A small image flow-matching model, trained from scratch: arch unet, norm groupnorm.
Rows from block 7 of a small image flow-matching model, named by matrix and row number. Rows with one number belong to one channel. Each number is 50 + 10 x the weight over its row's rms, rounded and kept within 0 to 99. All counts start at 0.
After each channel's rows are labels from the 100 images, of 14848 (inputs lightly noised), where the channel reaches its highest value: "responds to" is what is common among them. Only what is clearly more common there than usual is listed. The data: capsule endoscopy frames (Kvasir-Capsule). In brackets: how many of the 100.
# convs0: first 3x3 conv (model.mid.1.convs.0.weight, 128x128x3x3, each kernel summed), inputs 86-127
# convs1: second 3x3 conv (model.mid.1.convs.1.weight, 128x128x3x3, transposed, each kernel summed), outputs 86-127

convs0.26:60 45 61 51 48 33 66 56 38 69 44 55 47 57 64 41 57 39 72 25 51 40 55 67 45 54 59 70 36 46 44 50 53 52 49 56 48 59 55 30 46 42
convs1.26:40 44 33 45 54 50 52 33 37 37 45 49 46 47 42 46 44 48 37 62 62 30 48 53 56 50 58 36 42 31 56 61 52 37 39 50 41 43 47 52 62 45
responds to: finding: blood fresh (38)

convs0.1:47 34 59 53 52 35 62 44 39 57 68 51 57 66 55 50 23 62 40 51 56 45 53 59 25 49 44 46 57 62 49 57 43 58 42 43 59 63 48 50 39 62
convs1.1:51 57 51 43 57 48 42 63 24 38 36 31 36 56 47 45 54 45 32 47 38 40 50 57 61 46 59 49 54 47 49 51 44 54 49 57 51 21 60 49 55 47
responds to: finding: blood fresh (26)

convs0.123:48 50 31 53 63 51 56 60 35 47 48 44 57 48 55 74 37 51 56 59 37 54 68 55 67 42 60 46 49 32 44 53 47 49 56 51 47 61 53 52 46 47
convs1.123:62 57 64 54 52 65 62 49 53 31 36 77 55 48 43 53 31 53 39 55 48 45 48 35 30 43 51 51 64 50 56 58 45 55 45 50 36 59 56 66 60 68
responds to: finding: ulcer (65)

convs0.47:35 41 63 48 55 50 58 47 51 62 63 42 47 42 64 54 63 47 63 49 66 57 72 48 67 37 42 55 62 54 64 52 58 53 67 51 63 56 43 40 37 51
convs1.47:47 58 73 60 63 58 73 48 62 49 40 43 33 57 43 74 56 63 51 53 50 51 46 51 46 57 59 52 57 48 57 62 45 40 58 45 52 48 54 55 50 64
responds to: finding: ileocecal valve (36); finding: reduced mucosal view (25)

convs0.20:51 48 53 52 62 52 53 57 23 42 36 53 50 55 45 54 41 44 42 53 38 55 44 50 72 45 72 62 43 59 54 49 49 53 51 49 50 55 50 44 59 32
convs1.20:54 62 48 66 47 54 56 45 49 49 56 53 41 62 65 58 52 46 47 56 35 46 45 58 36 34 48 23 52 43 58 52 50 40 58 66 57 37 44 56 57 59
responds to: finding: reduced mucosal view (25)

convs0.85:45 64 41 56 37 48 32 67 53 55 54 49 70 31 30 62 55 30 61 51 52 47 37 53 46 56 56 62 49 58 49 29 44 34 40 33 58 62 49 57 59 62
convs1.85:42 45 46 44 47 54 47 36 58 50 43 59 36 52 47 45 29 63 41 54 31 61 38 54 45 53 48 36 42 40 58 58 51 39 42 50 41 58 65 76 62 27
responds to: finding: angiectasia (25)

convs0.0:55 68 52 61 79 34 45 41 62 32 63 47 48 38 43 49 48 74 52 45 47 50 55 52 55 28 44 50 57 38 46 44 58 48 32 44 56 51 57 44 34 46
convs1.0:50 63 53 64 43 78 60 43 80 45 49 59 50 42 48 61 44 51 49 36 46 54 47 41 51 54 46 33 36 54 34 49 42 54 51 42 33 45 70 60 61 56
responds to: finding: ileocecal valve (34)

convs0.117:51 56 57 48 70 31 38 37 60 49 64 75 48 47 63 31 23 50 50 29 49 39 55 46 34 55 42 51 68 37 53 47 59 44 68 55 46 57 51 49 44 39
convs1.117:44 64 55 66 45 63 61 46 59 53 53 63 53 50 45 51 43 55 55 60 38 53 48 32 27 40 43 31 58 45 41 45 48 47 51 42 47 47 46 38 41 57
responds to: finding: ileocecal valve (64)

convs0.115:39 64 35 63 62 68 52 50 56 49 51 48 50 43 50 68 45 48 51 46 51 49 56 46 51 50 35 84 57 46 46 45 50 44 60 37 49 45 58 41 45 29
convs1.115:53 47 47 43 72 39 61 40 41 59 45 61 67 50 46 35 53 62 46 43 55 33 37 29 51 61 54 57 53 40 69 43 42 54 46 27 41 46 44 67 59 59
responds to: finding: reduced mucosal view (52); finding: ileocecal valve (35)

convs0.67:54 46 50 48 51 39 53 55 66 59 55 49 30 74 50 59 52 47 43 54 48 55 45 73 52 41 44 42 57 35 35 65 53 38 34 62 63 44 58 66 62 46
convs1.67:65 48 42 64 52 55 45 57 53 34 52 41 37 59 48 45 35 43 47 42 56 51 55 35 52 61 51 36 47 55 44 23 36 52 48 31 57 56 63 62 60 63
responds to: finding: reduced mucosal view (25)

convs0.107:62 48 48 34 47 52 65 56 53 46 41 49 39 56 48 58 48 46 41 31 35 54 51 47 36 49 38 58 58 48 55 53 56 37 43 66 38 49 39 54 58 38
convs1.107:43 60 51 41 67 44 50 58 60 53 44 55 50 65 57 42 46 49 47 43 57 33 60 53 43 43 48 58 40 30 51 39 51 56 49 55 65 53 66 65 45 49
responds to: finding: reduced mucosal view (26)

convs0.31:53 33 51 55 49 70 50 44 33 59 44 56 48 51 45 43 48 57 65 43 65 39 40 47 51 55 42 66 71 50 62 52 28 51 50 38 53 56 45 57 52 46
convs1.31:46 63 40 60 53 41 43 61 45 47 44 48 45 66 39 42 44 61 40 53 36 42 50 49 61 52 72 47 27 33 42 41 63 39 45 49 46 49 57 64 37 42
responds to: finding: blood fresh (32)

convs0.126:57 43 59 54 55 54 45 24 65 58 52 44 69 57 50 43 51 44 44 47 52 46 25 45 52 57 54 71 38 60 45 51 57 32 63 48 28 48 51 43 54 45
convs1.126:49 40 36 43 63 48 63 77 38 43 59 43 48 50 72 46 41 49 43 51 45 46 56 29 47 53 46 53 52 55 36 39 43 57 61 51 49 56 37 48 51 45
responds to: finding: ileocecal valve (27)

convs0.74:48 52 70 55 56 51 39 55 45 54 64 66 46 53 35 50 59 45 41 43 67 57 66 33 59 54 41 60 55 34 54 53 51 56 48 41 43 33 35 48 55 49
convs1.74:44 55 44 62 61 49 52 52 51 50 51 60 27 56 60 52 37 52 17 59 66 47 56 51 52 43 52 45 56 44 56 56 56 49 56 58 29 51 64 44 29 41
responds to: finding: ileocecal valve (30)

convs0.101:57 37 52 52 51 41 33 46 49 70 49 50 63 66 43 51 63 42 44 49 39 49 53 46 57 52 51 61 57 43 34 64 59 63 36 62 38 48 54 37 62 49
convs1.101:39 53 43 54 43 40 39 61 32 53 55 60 55 43 42 53 41 47 55 54 49 46 22 46 60 70 53 44 55 63 55 42 53 55 41 34 41 27 34 51 58 26
responds to: finding: ileocecal valve (45)