Weights of a small image flow-matching model: 4.84M parameters, 8100 steps.
Rows from block 5 of a small image flow-matching model, named by matrix and row number. Rows with one number belong to one channel. Each number is 500 + 40 x the weight over its row's rms, rounded and kept within 0 to 999. All counts start at 0. Numbers have three digits each. After the name is the row's rms in percent of the matrix's.
Before each channel's rows are labels from the 100 images, of 14848 (inputs lightly noised), where the channel reaches its highest value: "top examples" is what is common among them. Only what is clearly more common there than usual is listed. The data: capsule endoscopy frames (Kvasir-Capsule).
# convs0: first 3x3 conv (model.enc.2.1.convs.0.weight, 128x128x3x3, each kernel summed), inputs 0-127
# convs1: second 3x3 conv (model.enc.2.1.convs.1.weight, 128x128x3x3, transposed, each kernel summed), outputs 0-127

top examples: finding: ileocecal valve
convs0.28 111:507470493489500468439536493466445505471488490561425485582476438478416513488429463503534487525472512516522500530484470503481486511494484483557534483588521464490557519541527500568514520460498514493532492544420466466672486559500487522502538461496587515484513482494507482524469477520485585462486577519505451530514508439488503530504485454575488509498462521521572516427516493478408579545522
convs1.28 069:465522418471523468493528495499496496540501476508518505453525578430560459478520438469448465472497475498503541458511418490447424483537487555463507545522466531510496539506516517477592481510511489579567537481495487485522509428505559542522568511575502568447410435498480479464450479577519552531557462493451521413503485438461474485489538495576517499475442514513491457492512474512529475518395

top examples: finding: reduced mucosal view; finding: ileocecal valve
convs0.22 112:508489506523446505532504473482493574495487472565528499453541488540553550551525542657648478483502515509541536478550475559435557527460413482472516414455486521492504510510488476509502528524486566453466528544516518514528498478492386494492480450544440428492491531515515529461509473502499490535455500475496473541553514534455541519520481446503507496518480504538447509438508560487512500470582
convs1.22 083:519482512548539530465545561539579558469499496492548470525495459526590452428489500567498541514475487475409437493445538469553473451492498484547492525521500583497451518414498522461489450470500525506528426520456493558467508526435484552490514482466470576511517474407513531472514566467514515535507577502585500473480570508482541483537486530494501492511599563533519464525514491576437504508517

top examples: finding: pylorus
convs0.34 100:508544508501581457507511520560500489578490424474472526457526546467510559500523463426463517445452560412480517518453463595476584504499459515501541483531455520482435554448427555503521501471496439499488502533507418454489499527504523471456470452507460465502498454537542489419568432542490468567515524503478501510494483475517479537477484484510569484511514543579508480519458427578476478453439
convs1.34 111:534422518502592469539477514500507450563534484491602521525501546453565503482523504490587466479521613545542501525474537472495516494541543422535535522448481441510485508508464525535470535535518526525494514527536428532474542504578446486509486494505424464472450455516457547499573548472492418405463543579457504498489512467486510500495532502502560481495483477600493520522480483512541534456549

top examples: finding: ulcer
convs0.99 077:533473512547531489585514521507519541515526510511534523442542478502549598489520482462427478488495452440422417490479469473484530493486503460457539583444546538551512564446491536460534507514532527533515490590528503464510547533473564461519464483413490415487530485474521437505487445521487482570463479516442484500516508429557504458432552477524526441416526445494546509484498430509510478469466
convs1.99 072:569491583513480471542447452480537523494526485432548494526504505482526463455484566475531477509506572519517485539480507517549605539527568492551505491491546457466490478500480575566577516508517479422502490543559468486470537543539585433477497469555483521487480428449539465509483502499468450419526492514490492452490536449535491501578484509490484460518513516531500517574398476421492435468564

top examples: finding: pylorus
convs0.113 126:525493470459550551534600457485514361523535511495598504481465497449518523529495570659470457490423505519531509541450494486553518447501498481534555493495497476500497540481508601603499527502482454502505484507486579498486571493499540508497488485445501508496532479452523499479500511521535441470529540561433525458440488502525451502512505515487501568484522501532510495566519520484552492468507
convs1.113 042:484471516497537524502473530452580554420492422518561472454510459561485516443511497472497510451509555501468430451546527543445512543473530454435502477528513454435456393523544489575419495507545518477563517508521530493500519429473533481490520476516505518520461489559451506514566518383453534500511438436487506524547453514488524523550528485524466433503467521454525543457451456529445473459480

top examples: finding: pylorus
convs0.6 106:487524432549653474581455523469486543515521513462471553413500521488510535496515474453465402527484589517475453526493544445509593451509487503475529471473556534540483500548483517476502519477510473525534506560530543549485525508504501505429484477466541493521458440485558531463565518509449454452546494441497497474486480536457462508447434482468473556495479544539469556478506553506546505529578
convs1.6 108:458498508492527502462501524496511453473483514479506568537534511451505431513391506501453519474503560596494449473503530531478498465478492444504466501474483458498473453476465496496431506583460520447495490490496472482401542560550488439485526458511462494505475432562523541518490447489530444536530455464508464585498437480564500536539532474474487464459411467456486557550429592554572524481458

top examples: finding: reduced mucosal view; finding: ileocecal valve
convs0.72 107:474486476473497494493491556511453524419475497505449513514498508555479529471536504548424522475448486517530489493482479501463523490495498493523572526488518558536466511565539482484569509477509487423483543499529460453495620557529455473512496463516486498471550434495506493517519518521486558511410522590664495457532513463581496497460458508519461479524494621440493505470495507466511520436564
convs1.72 029:518503506454494463520522478547474441510485489549567493516561578385485474501498502455458509507527464440518553522480427634571469486522473425494502450504517529557491528495527508563450484505478520506415521495413478452501502477564512480497482479478492549445541456515540527410450497549489502501510471454502513466525483562477471488500466487592560508441487473544505498590492479458526439528504

top examples: finding: reduced mucosal view
convs0.2 108:493444541447494453481468486454460476472433465453448429426466431590483484560503486524521461507463512442509531493473431438492465486484467440555479450503567527475515455485559504486579527519459489483534548435529522509533524497497520489552542455466460518527480468556510453459501470522504579442423519462457506498436498441548449487481486525495498496526503485550605615474511509470489526514544
convs1.2 140:480508392440493526505483528538461528503450444540443421473472492557521450495392465498570511570460532516491501482500571536493441558483519477564475506491464537469545541444513492498459489484457499462531506484473511580500462511480533483469502489498530565527468451507459507511504563520498571519503481509510473405500566408474584528458465496529438481455514499485478438422517563483486533570493

top examples: finding: pylorus
convs0.44 096:493524459456515490433529545469482641515479475463516507506443473515528452567580494544515460493497464511476510553491524465475543533514541535543438465478494538537503541458470512524447480518555494540548526435501525490515510529526541525506497483491508507540475518419418589572526478426542504508449503498447450540531426512547506410531483483471505542461532560511524475460502423543428581521514
convs1.44 062:493554429503450521479402463488477560437538451548481469530516423450579528506502512480586574491518554482477533521456522498582513462459512496482535488499484485458517485519468447570513454529451518518477498555472543554568524492456459592451513525540463534554552471524539437447536487546488541501556514485554493488471473443467490509458516462518509448555502479488509557479461509502546549478395

top examples: finding: pylorus
convs0.50 125:502508541448525504448632510481493535541495514536526498488486573485465464490482430455477453518513459451596571514461477465576510467474465518530517455579490525447495497519489518563518506522416540510539470523517502494542510543479502480557499547445505508529440526497549454499538486574411515441544452532554504490498509588464506461552437527504537458494544486496531445459535506521524605475474
convs1.50 036:380491475504504535518505469527459466505423527522472540562474466438494467458492504509452582497469588511511543506527469548414559556547520473362468526512470509515523441493482525527524524456507533488579560493479461507499553476548523475488571505486504464499506420538519566448514535476518500513524529556425498466544438456462467528462494514508470538477487529501532484438454546518515421524512

top examples: finding: pylorus
convs0.54 092:532518490449592504530463429499472523630471502472525498480546445488454546454500439501424461607411500485518516525447478500514540577534507543497513493522509508515531570486481487521444525525501520493512457491472562520475474589482482441475421503526558541545464481507513449469546495545422534514523512576484519519418445443456521461556504541460536476517488546545536515479506503484519511482537
convs1.54 077:470529533421565498542484481493486496608518517455492582517461541465433463514442489489467529454504530550472559514521537500522531460519472447442428473578468449509476505489449498505462540499470564524479584422537466512460522415512522471461503463457479479513517502591523520516485522505520481479511503469467489482513498485495532593488552476509571547477406454557496517517495540550587501431461

top examples: finding: pylorus; finding: foreign body
convs0.95 103:535486488470489485501489486476457567537500531441418455498557495468469467539516481451483525575493493437426482432520417527440498526537516571501565428519461505527536487580500499580468543458487611529480450531531502544546443537552530432521523478449528466460535486543475437508519475543492478514486535578574508521459433512468512484434536569517486551496499560520497523540495535499528515521476
convs1.95 023:484412500510540521454529466499481604560592509465497500502580512453501494496488490457531410503543516445528496503455460419518482478473510419510535601447485540477476487507512472536494480497528525496475470503550515486441502513535470518509583430411512456510480522443477479498457478577554521474480478517560524511477477547496455558522525489543533559470556497596489461521506514565536551518441

top examples: finding: pylorus
convs0.62 099:516465520512529542531466520553480442547533494500581563509512489530475524474554492484532510469521568508458552491432585560476453592518508492504531551513552509468512531511500534515501529500521467471495483433515446468519484516442533526525506544473462480459443509484544473472510524487530462501482464543454455489468482501489440488429471499537469550599581551534624429416494460514570510524413
convs1.62 124:498450519545495508531641484508460490514516468474475450497586532455493543624478524524507479457584443479443479540522590455515499452513491576463516562455523488470481561479466532497598494498497483503468450565517427454554512462528493507512467571501429510503537490502529534510553427505555460463501503475456462475496478478526502492491447476544491504472478540490490543518423482532552504502548

top examples: finding: pylorus
convs0.127 094:531448570510477478405622492489479454491524512518511533492478444454479553452492472446492446477452506520446501543481494493450508504520483524486411512548514483463546511502426540510409513494531478489507538534520592547490548536533448495496503492498496468493542503502411527497533411556502516456478536598481500487461438537565465545582511440516539551502543468554524531507491470486447554479471
convs1.127 111:488478456512459458476467550446445513549476450583504428492524489537535534486588476541526500491484504548487490423511522545520495429501482498537593568525488460500546465503536466475598493479515415514509556487506485440550535390496515499478540526469507499441419466522489471452519549483507475533550425480494491511526534526506577427445502598454478454457527466472484502526488542495485480473535

top examples: finding: reduced mucosal view
convs0.79 107:514481544416477499495472476523471482536513518490501497468476524512433526514548531483411466525496500458497592447505451572440474491459543482473529523552511482550487490479461534409572462448533421535476470477502439523582533505451465486514537461444492582482531502542591528509511444561447581504476494431522497487567513494552564469479512544518492479555505509487468497402485499524555484451531
convs1.79 036:505478524416604484527523483445512419481531574534470515501459578537532491490475529490521529493527504523492494514441536499532471571560494487573508501541544542473535521503527489561485496486459513514476506535425486514484499450570517504489510513556485447491536477556556558495493458573545426470538553478465480553546443468444445574501559582479549508440442485458540477487544547488561463548542

top examples: finding: ileocecal valve
convs0.1 123:499491443517482503528528444455528490498508497477584473504499500484520471483459542577628442520466506547504497523519465470571505467504484466567536521461588507518552448436537480448488501515533508457562459590511473519517461461488449502545492464521516535478489487549499549580465471504559485500532553444556527500526514510467544450445574542486467544496455450530529523611476475468460489460581
convs1.1 063:458511471454483500446482480578444517459545554553496447436481562477552514512393437459444506500531424501466485422492509484437490555481470500503492476547446521550547498552560440538537489508474578533474529438507584515506544544481503522427515524464537539491506577511513429510470505453482489478505406497475562533492526501502469544533480443558439528507481479469520502462465527517432505495445

top examples: finding: foreign body
convs0.12 104:494467462531492501564491493513474524460479491536511466496529498480492492529489560585452520477510425547497488526534436510532604509471539477535567571520532433501509486474498535484493503517442439512534459524448547502586487490504473492431539484523459473476461549505459498526599526477442547512527461590510501520471440457625535526487534485511425560553507467477503482409468507523458510475580
convs1.12 035:490566561477455443606519544464576530521495483476584546496421472524510476498491457432483510495517535519493520460472531419600539495518520492427506487513501510498462445481512516540451545524476509476518465408547460506448495480492536488506560452584530536524449480555510549506474517465477459461455518448510555480482455501472499457554544441519534435520406551527498519476479514456525501514417

top examples: finding: pylorus
convs0.21 115:487530477515481494540561559463442542602515490489476525569550514502481536478536496447528486493565499541611511521531550434482461496486484536523454465460508502455566486545455482533411504507551585484505481426471530482531495528495488504492486486492490452489450429545457510563557466576430477569470540484469502542479499609531466501471460449488497538517487541512498582492478427542469511520540
convs1.21 108:492638440468518503502493476514490623518528530581500499480496425483494496536558512544505521457491460449514519406550518457467482517467431494450468495575461508521567566477497426547518518432484475487451461520499528557544435489496498431496534456543468517496541448514476521473496441558526509437519500548510459528519438553526504495457511577463476520490575506494499482490453487525546533464491

top examples: finding: ulcer
convs0.90 105:490431523484439478477569548438444419483482488515467504495518504502483529521492484476451473502484511508473460532531458522577484403463473467476535529565474552477484500496552436492465535522452453494495476478493505491488404406447446497469488445499501539502452565469502498552554515482530505540490499466510488522455470554506541575480501499515580560528498457511533484544522473550545479406355
convs1.90 133:455564487424483510488498417444507463495484564498515453476435558519523477469469443445457539485540512464460511504476525526440432481529500481508514504451530502516433499539485515523508501442547499559451444459451430480465479488454470517480543477510503481509507560534479428477469507690424490505539529472536473580473472502509519483538492475490506538505528519477500486526472570585508520467432