Weights of a small image flow-matching model: 4.84M parameters, arch unet.
Rows from block 9 of a small image flow-matching model, named by matrix and row number. Rows with one number belong to one channel. Each number is 128 + 32 x the weight over its row's rms, rounded and kept within 0 to 255. All counts start at 0. Numbers have three digits each.
After each channel's rows are labels from the 100 images, of 14848 (inputs lightly noised), where the channel reaches its highest value: "top examples" is what is common among them. Only what is clearly more common there than usual is listed. The data: capsule endoscopy frames (Kvasir-Capsule). In brackets: how many of the 100, against the usual share in percent.
# convs0: first 3x3 conv (model.decb.0.1.convs.0.weight, 128x128x3x3, each kernel summed), inputs 0-63
# convs1: second 3x3 conv (model.decb.0.1.convs.1.weight, 128x128x3x3, transposed, each kernel summed), outputs 0-63

convs0.118:173121080160111154119078155099147134103105138125139107118058083052102140112074104165088098175095195115148120104057162093131157100101159095099134065126083096109079098111145066135130149186166173
convs1.118:153157123163095141086119097098152136133112121083171142114080138132114103115133179140202107161103073057076149122111115112145135137173103138125185209138118098102155161099126180131158142134072118
top examples: finding: ulcer (44 vs 1.6)

convs0.24:052046048100154140110121063106095136066171098142078075141147184081102092101076147087141134139125106115079126094134099102104107095132145092131157135121136133159122096085143075109100149077085101
convs1.24:124133212086098175132122106121166161181085133038182147111144166112119170108135155149176137119109116150126125124100073106158110135128135128080062133142095126138125100183143104091116119133151151
top examples: finding: blood fresh (27 vs 0.9)

convs0.81:118107069140120047139111116126092118086115131056131133166126115097123070082140067132084126142123121128120133142096067129118150132147091077080110067081139116163167127114156103151122100127129110
convs1.81:120108166051129114167112148122088133140172160151132163073196149159175140122102155147131169137086176112140130105121142182104109087157128157135108127177133135103068125107129111142186117159080122
top examples: finding: ileocecal valve (46 vs 8.8)

convs0.78:175103181114126072165108127158106050149073134128164091090108134149091168112094108152074143060153141095085110148090113173081090126106118057160156169097101085160084110108186072087114085116082093
convs1.78:115209125173122108113173196109108145168164186070115105150125137142141163105107140166101164175163106182133182160111200173106136094129139134119164140152065193131081123111115156117153130155173139
top examples: finding: ileocecal valve (30 vs 8.8)

convs0.100:128084085193096117039092135105120127209127201121087087049094098163176088187132123127085104179115124094152086135087109103147138114146115187121117059119109100183127120139146134089163145118133107
convs1.100:136121113137171137196152138151173128122085110163143152085087094134110064119177135145112136090139150165067141078117230162110121138149166097118094164117087129125130103094109087123087141099174153
top examples: finding: ulcer (41 vs 1.6)

convs0.51:136131066123148137162166127183120174078095118127113165150110102126184130109134126103140101123065115144105099081143123124070113112144168065109139150119075054098141140133145145122116162114076155
convs1.51:094190119131082123124141144137167113138136093140149156170186135128174108145138129153161145173124064104138143160119080119149144151097081155165055064067096160188202133142106151096175185117088102
top examples: finding: ileocecal valve (59 vs 8.8)

convs0.47:063126126092102107047061080096137062086153100142141108144084169071094110099119112123172148067113157118203119130156125100118119179105157139125099126170151118131174149153114069099087156100104160
convs1.47:113175137177097159117157150135076106126159117138133105159098151145077135113191145103163065139083070129107120142121191115226173177153102146118126099143139136154172160090162123079117121100103148
top examples: finding: ileocecal valve (31 vs 8.8)

convs0.75:132114134122162090169070081128132063123137130050140148055093076101119093108141085144096144142188095105104168126160193145170097076137108071151119057090127182153113056111096122117126128068140131
convs1.75:103112129142077132101110106122144105119041103116116179092134088124151181110078100160108138116104069115179114087143079160085153140101085161165111172130172134087114193154118140145131188114138104
top examples: finding: foreign body (37 vs 1.6)

convs0.106:086125160151120129123114159150078106125045165152187154135124098083114173117116143134080101131157130102206141080089160112179120143125109162113139145113134107120155144062110135188094138103119054
convs1.106:127135086067073085129130090120152123179174147081080117144144129176090098156085159141141102138072096163134165106161117136120170102201138127112093093131157181148225141114136102123136127152173145
top examples: finding: reduced mucosal view (65 vs 6.2)

convs0.21:110175115176119159116072052079138127054087190112127157163153126084093100119149093136148147139086128157123166133134122145131170167103148158138106121142169109130169097105151077167113128133099167
convs1.21:109147119159124114192147136143127123149098118125104129192109152173190139147104080174108115105102182098129105157108153094087084144153146113147151091122167144082139072087128129122186088148141133
top examples: finding: angiectasia (28 vs 1.9)

convs0.114:092126086142090132132099139179159174113105103051151132130146145175157140095059116183149115132139127142102093128141107103109111136160119103137141127108114089102135070113096151122142141078128132
convs1.114:081132200162124141141116106140144055145147115174092108124162092091099081106134148162132133118036146174167119104109130139149170120104146107167050146179115108088166124177056108101143154145169113
top examples: finding: ileocecal valve (26 vs 8.8)

convs0.79:156063114157146098156105113142113110121096087128121114121112081108163159113099104076098165064099144089115135137063152111125100123084108076092103112091085121140071094119140094149096086046155172
convs1.79:137139149113091073154180099167090174136091133129108133087109164139184116137163154180139165142138064145119121101182123163164125126113136205120117151136119088161127094160116190153174194184117098
top examples: finding: blood fresh (41 vs 0.9)

convs0.48:075124191160131128138119093185090118113129158166073124172132115108121109159144143142120117146140111176093153136155090115124071098099123117078145156139135135172114130122142147122118129094069122
convs1.48:141191124127133073132128182109103151179182098062141075104087126087138095135133164163170090114152123121175092155115138189091167140089123095108087130149087139119175121131139073145115148076164104
top examples: finding: reduced mucosal view (41 vs 6.2)

convs0.59:152097137117104119164131124125135121126090096153108101109130085164119166120073120101063119129178116087102150154107176123113120110094117068149058069143170071102153139094117125117110137104094134
convs1.59:160089143142152120175091103132086124142129147117131110172095125122127117123098146130158144116168125101181117131116154129128169184114095163123078166130095094091154148142152093143099058069158135
top examples: finding: reduced mucosal view (26 vs 6.2)

convs0.30:100139125122148121121114127137160100177107123113099089081154104077095132119108128093065180121134073155118152116102119119116152162084112086106234077143080107082168150134130111106142093158178102
convs1.30:092171138202100181109168209087062097114123109160116116110153160188120167162111184116136094097143111125194108157132185111199176101114115164170160144137191123157136116159179126128101149173168177
top examples: finding: ileocecal valve (43 vs 8.8)

convs0.10:161111131241104139097159114127155126057175115099137158155119125127162146126119113080141057150171064166111099139161201147125134116136103183154128113075123129142108124156117144116130135123129124
convs1.10:113083133089104141093160149126102190158085161109097133120193133089108118138127156128171183121092106074116131055120056098123145130119127120182105087155154088073168116118185119083155159138136098
top examples: finding: ulcer (49 vs 1.6)

convs0.53:075089109105135152112117172194127128134122147159111087157136081148108114112208119129121070181105074046139087098145143151153129114108161131084115190169144141089144063187113147090166132150153096
convs1.53:101084125123114093156132102094077129136100108083115155150124141085095134170100183211101131138096149126121161137086181053083122111119132173141110078135084120112092102129110141131079078094119136
top examples: finding: ileocecal valve (26 vs 8.8)

convs0.84:131144155114113156123149108107139169133080142153107110128193056140128100131150054090139047120183167163137100127121143127131110099101122081135145100119081133106129097101087084174047188122092099
convs1.84:113149180143144146143078127121130127092186072131127135159074114141111148168120122121078150116090132144069108162125123167191106143113170188177061140088141149178148105230132152146136131151125102
top examples: finding: ileocecal valve (26 vs 8.8)

convs0.5:175125151146095131131118107112184057129136091085113073120123095176129115152163154093089106159081143124163076115198161106125133159139128148088116126165190196107100116173123116108114140099167074
convs1.5:089093106160154138093170145098129167172098150155169096128179143102126112191106098178114118095120146144121105139127055152160138134111084167129136122125150063180135063113094085080116094128087139
top examples: finding: angiectasia (40 vs 1.9)

convs0.17:191096078140145110131150145108170171155045098162103158080141095127134083115094110097138080153118092100101096105160133149116195080119134120134152131147155193136134160166121103127140143093145138
convs1.17:094121211138119117147143130159153076142147170087165112177106115131159146133119083191102127117134117126100196144132131113136100141129108135122116146076089099161143149058080081111134060174145152
top examples: finding: ulcer (32 vs 1.6)

convs0.41:121097111090141156113133100093079103088076056184131127109127132139080112142143091123160077158121170116091127075140092092097096166076119100104120096112136118127081126086116133128099211078061150
convs1.41:255054136121156095153128094125110113143133117098117147155160101148140064108127096135092163109139112140128117161174129134082122148089108124107165130173132147138129149153186190171091078164166140
top examples: finding: ileocecal valve (60 vs 8.8)

convs0.89:089105202141063084141104140105136133088136046105144170106113109124117122104108080169069118153088121143145099101130156071134089105098098132166120163141129111155141156118089058106122127139162103
convs1.89:125105154115161084164115075127130154155101142076106116196153174093148123074132126113142194113143110141079069153140172112092099104117145110229131092110167135146116105108174134132078096160077112
top examples: finding: ileocecal valve (55 vs 8.8)

convs0.113:116129080100161116119123119135111090137065161101138121113154094106154119124082116142213139095183137149132106152148061077118190159119104086149135145124148092103112104103087116134101112111150097
convs1.113:161125166087179140151068112187127098141098089143124080075115103144108115130089098139125121142095116106069105164090168151190174172097154147091060091157132092159184156128094132130139168140093143
top examples: finding: angiectasia (43 vs 1.9)

convs0.28:123144135072069126109062100102127146069075107139121135123094107140126087124085113052092128125118112095082064089168091105126118104153092119109131170106132132165137117141086150120073132100095119
convs1.28:150139106122085132124143089186130135179156133186146113110100172068155095114094160099170087107161134139120125147110208128138184124147133203085045123094130074075126108120098100168153126095184088
top examples: finding: ileocecal valve (87 vs 8.8)

convs0.62:014112172119078082116149151131097129146148105074109098099125094175073140148110121129106105142132164147129130135116136130103109148182135124125143146105104156171069130129093138123142061199125116
convs1.62:141101131087154095069154117187182085112165080128099098167167155143127092134126115174125156090168143141078131097127158180055100115053147105136130139100090129119128101149131166128165148105160173
top examples: finding: ileocecal valve (100 vs 8.8)

convs0.123:103159099110105158210141128163109091126081140111116133106099174078175175121099134167123098176149155124100110087136071098108084069076055067126128176108046111062095090152153127137164128077125169
convs1.123:144073108098154169097086137151116085151156151160104085133178155104117106136113117097119077089162100165139159103119132153128165190123092140126166121123171107143134082128206150128199121106085113
top examples: finding: ileocecal valve (46 vs 8.8); finding: angiectasia (35 vs 1.9)

convs0.31:137138092136123140155154066097104056123149126118119176111122159181144117114113122045105116067145170092121045099122151048108128165121091097057100142130066115072101166106085114083116146120089121
convs1.31:142176111122159081089116138123114082134113153144096151170101132094091121097134114175160160126190170175108105118100146172118111078142103191194126080136141168146092178166164126108120150094142153
top examples: finding: ileocecal valve (100 vs 8.8)

convs0.35:050136131108160103101152098158155131120151081149122106080110126161153102098177153109083194174085130068087135092088128132165110173164068131125145106122109174121112163152119161142088144105119134
convs1.35:117176110101096125179129141124165122125112142135129121125089176099114152053113143116167115139104146190146151165123136153112171178124131098098088091155100178154127080141179090110127099128144114
top examples: finding: foreign body (38 vs 1.6)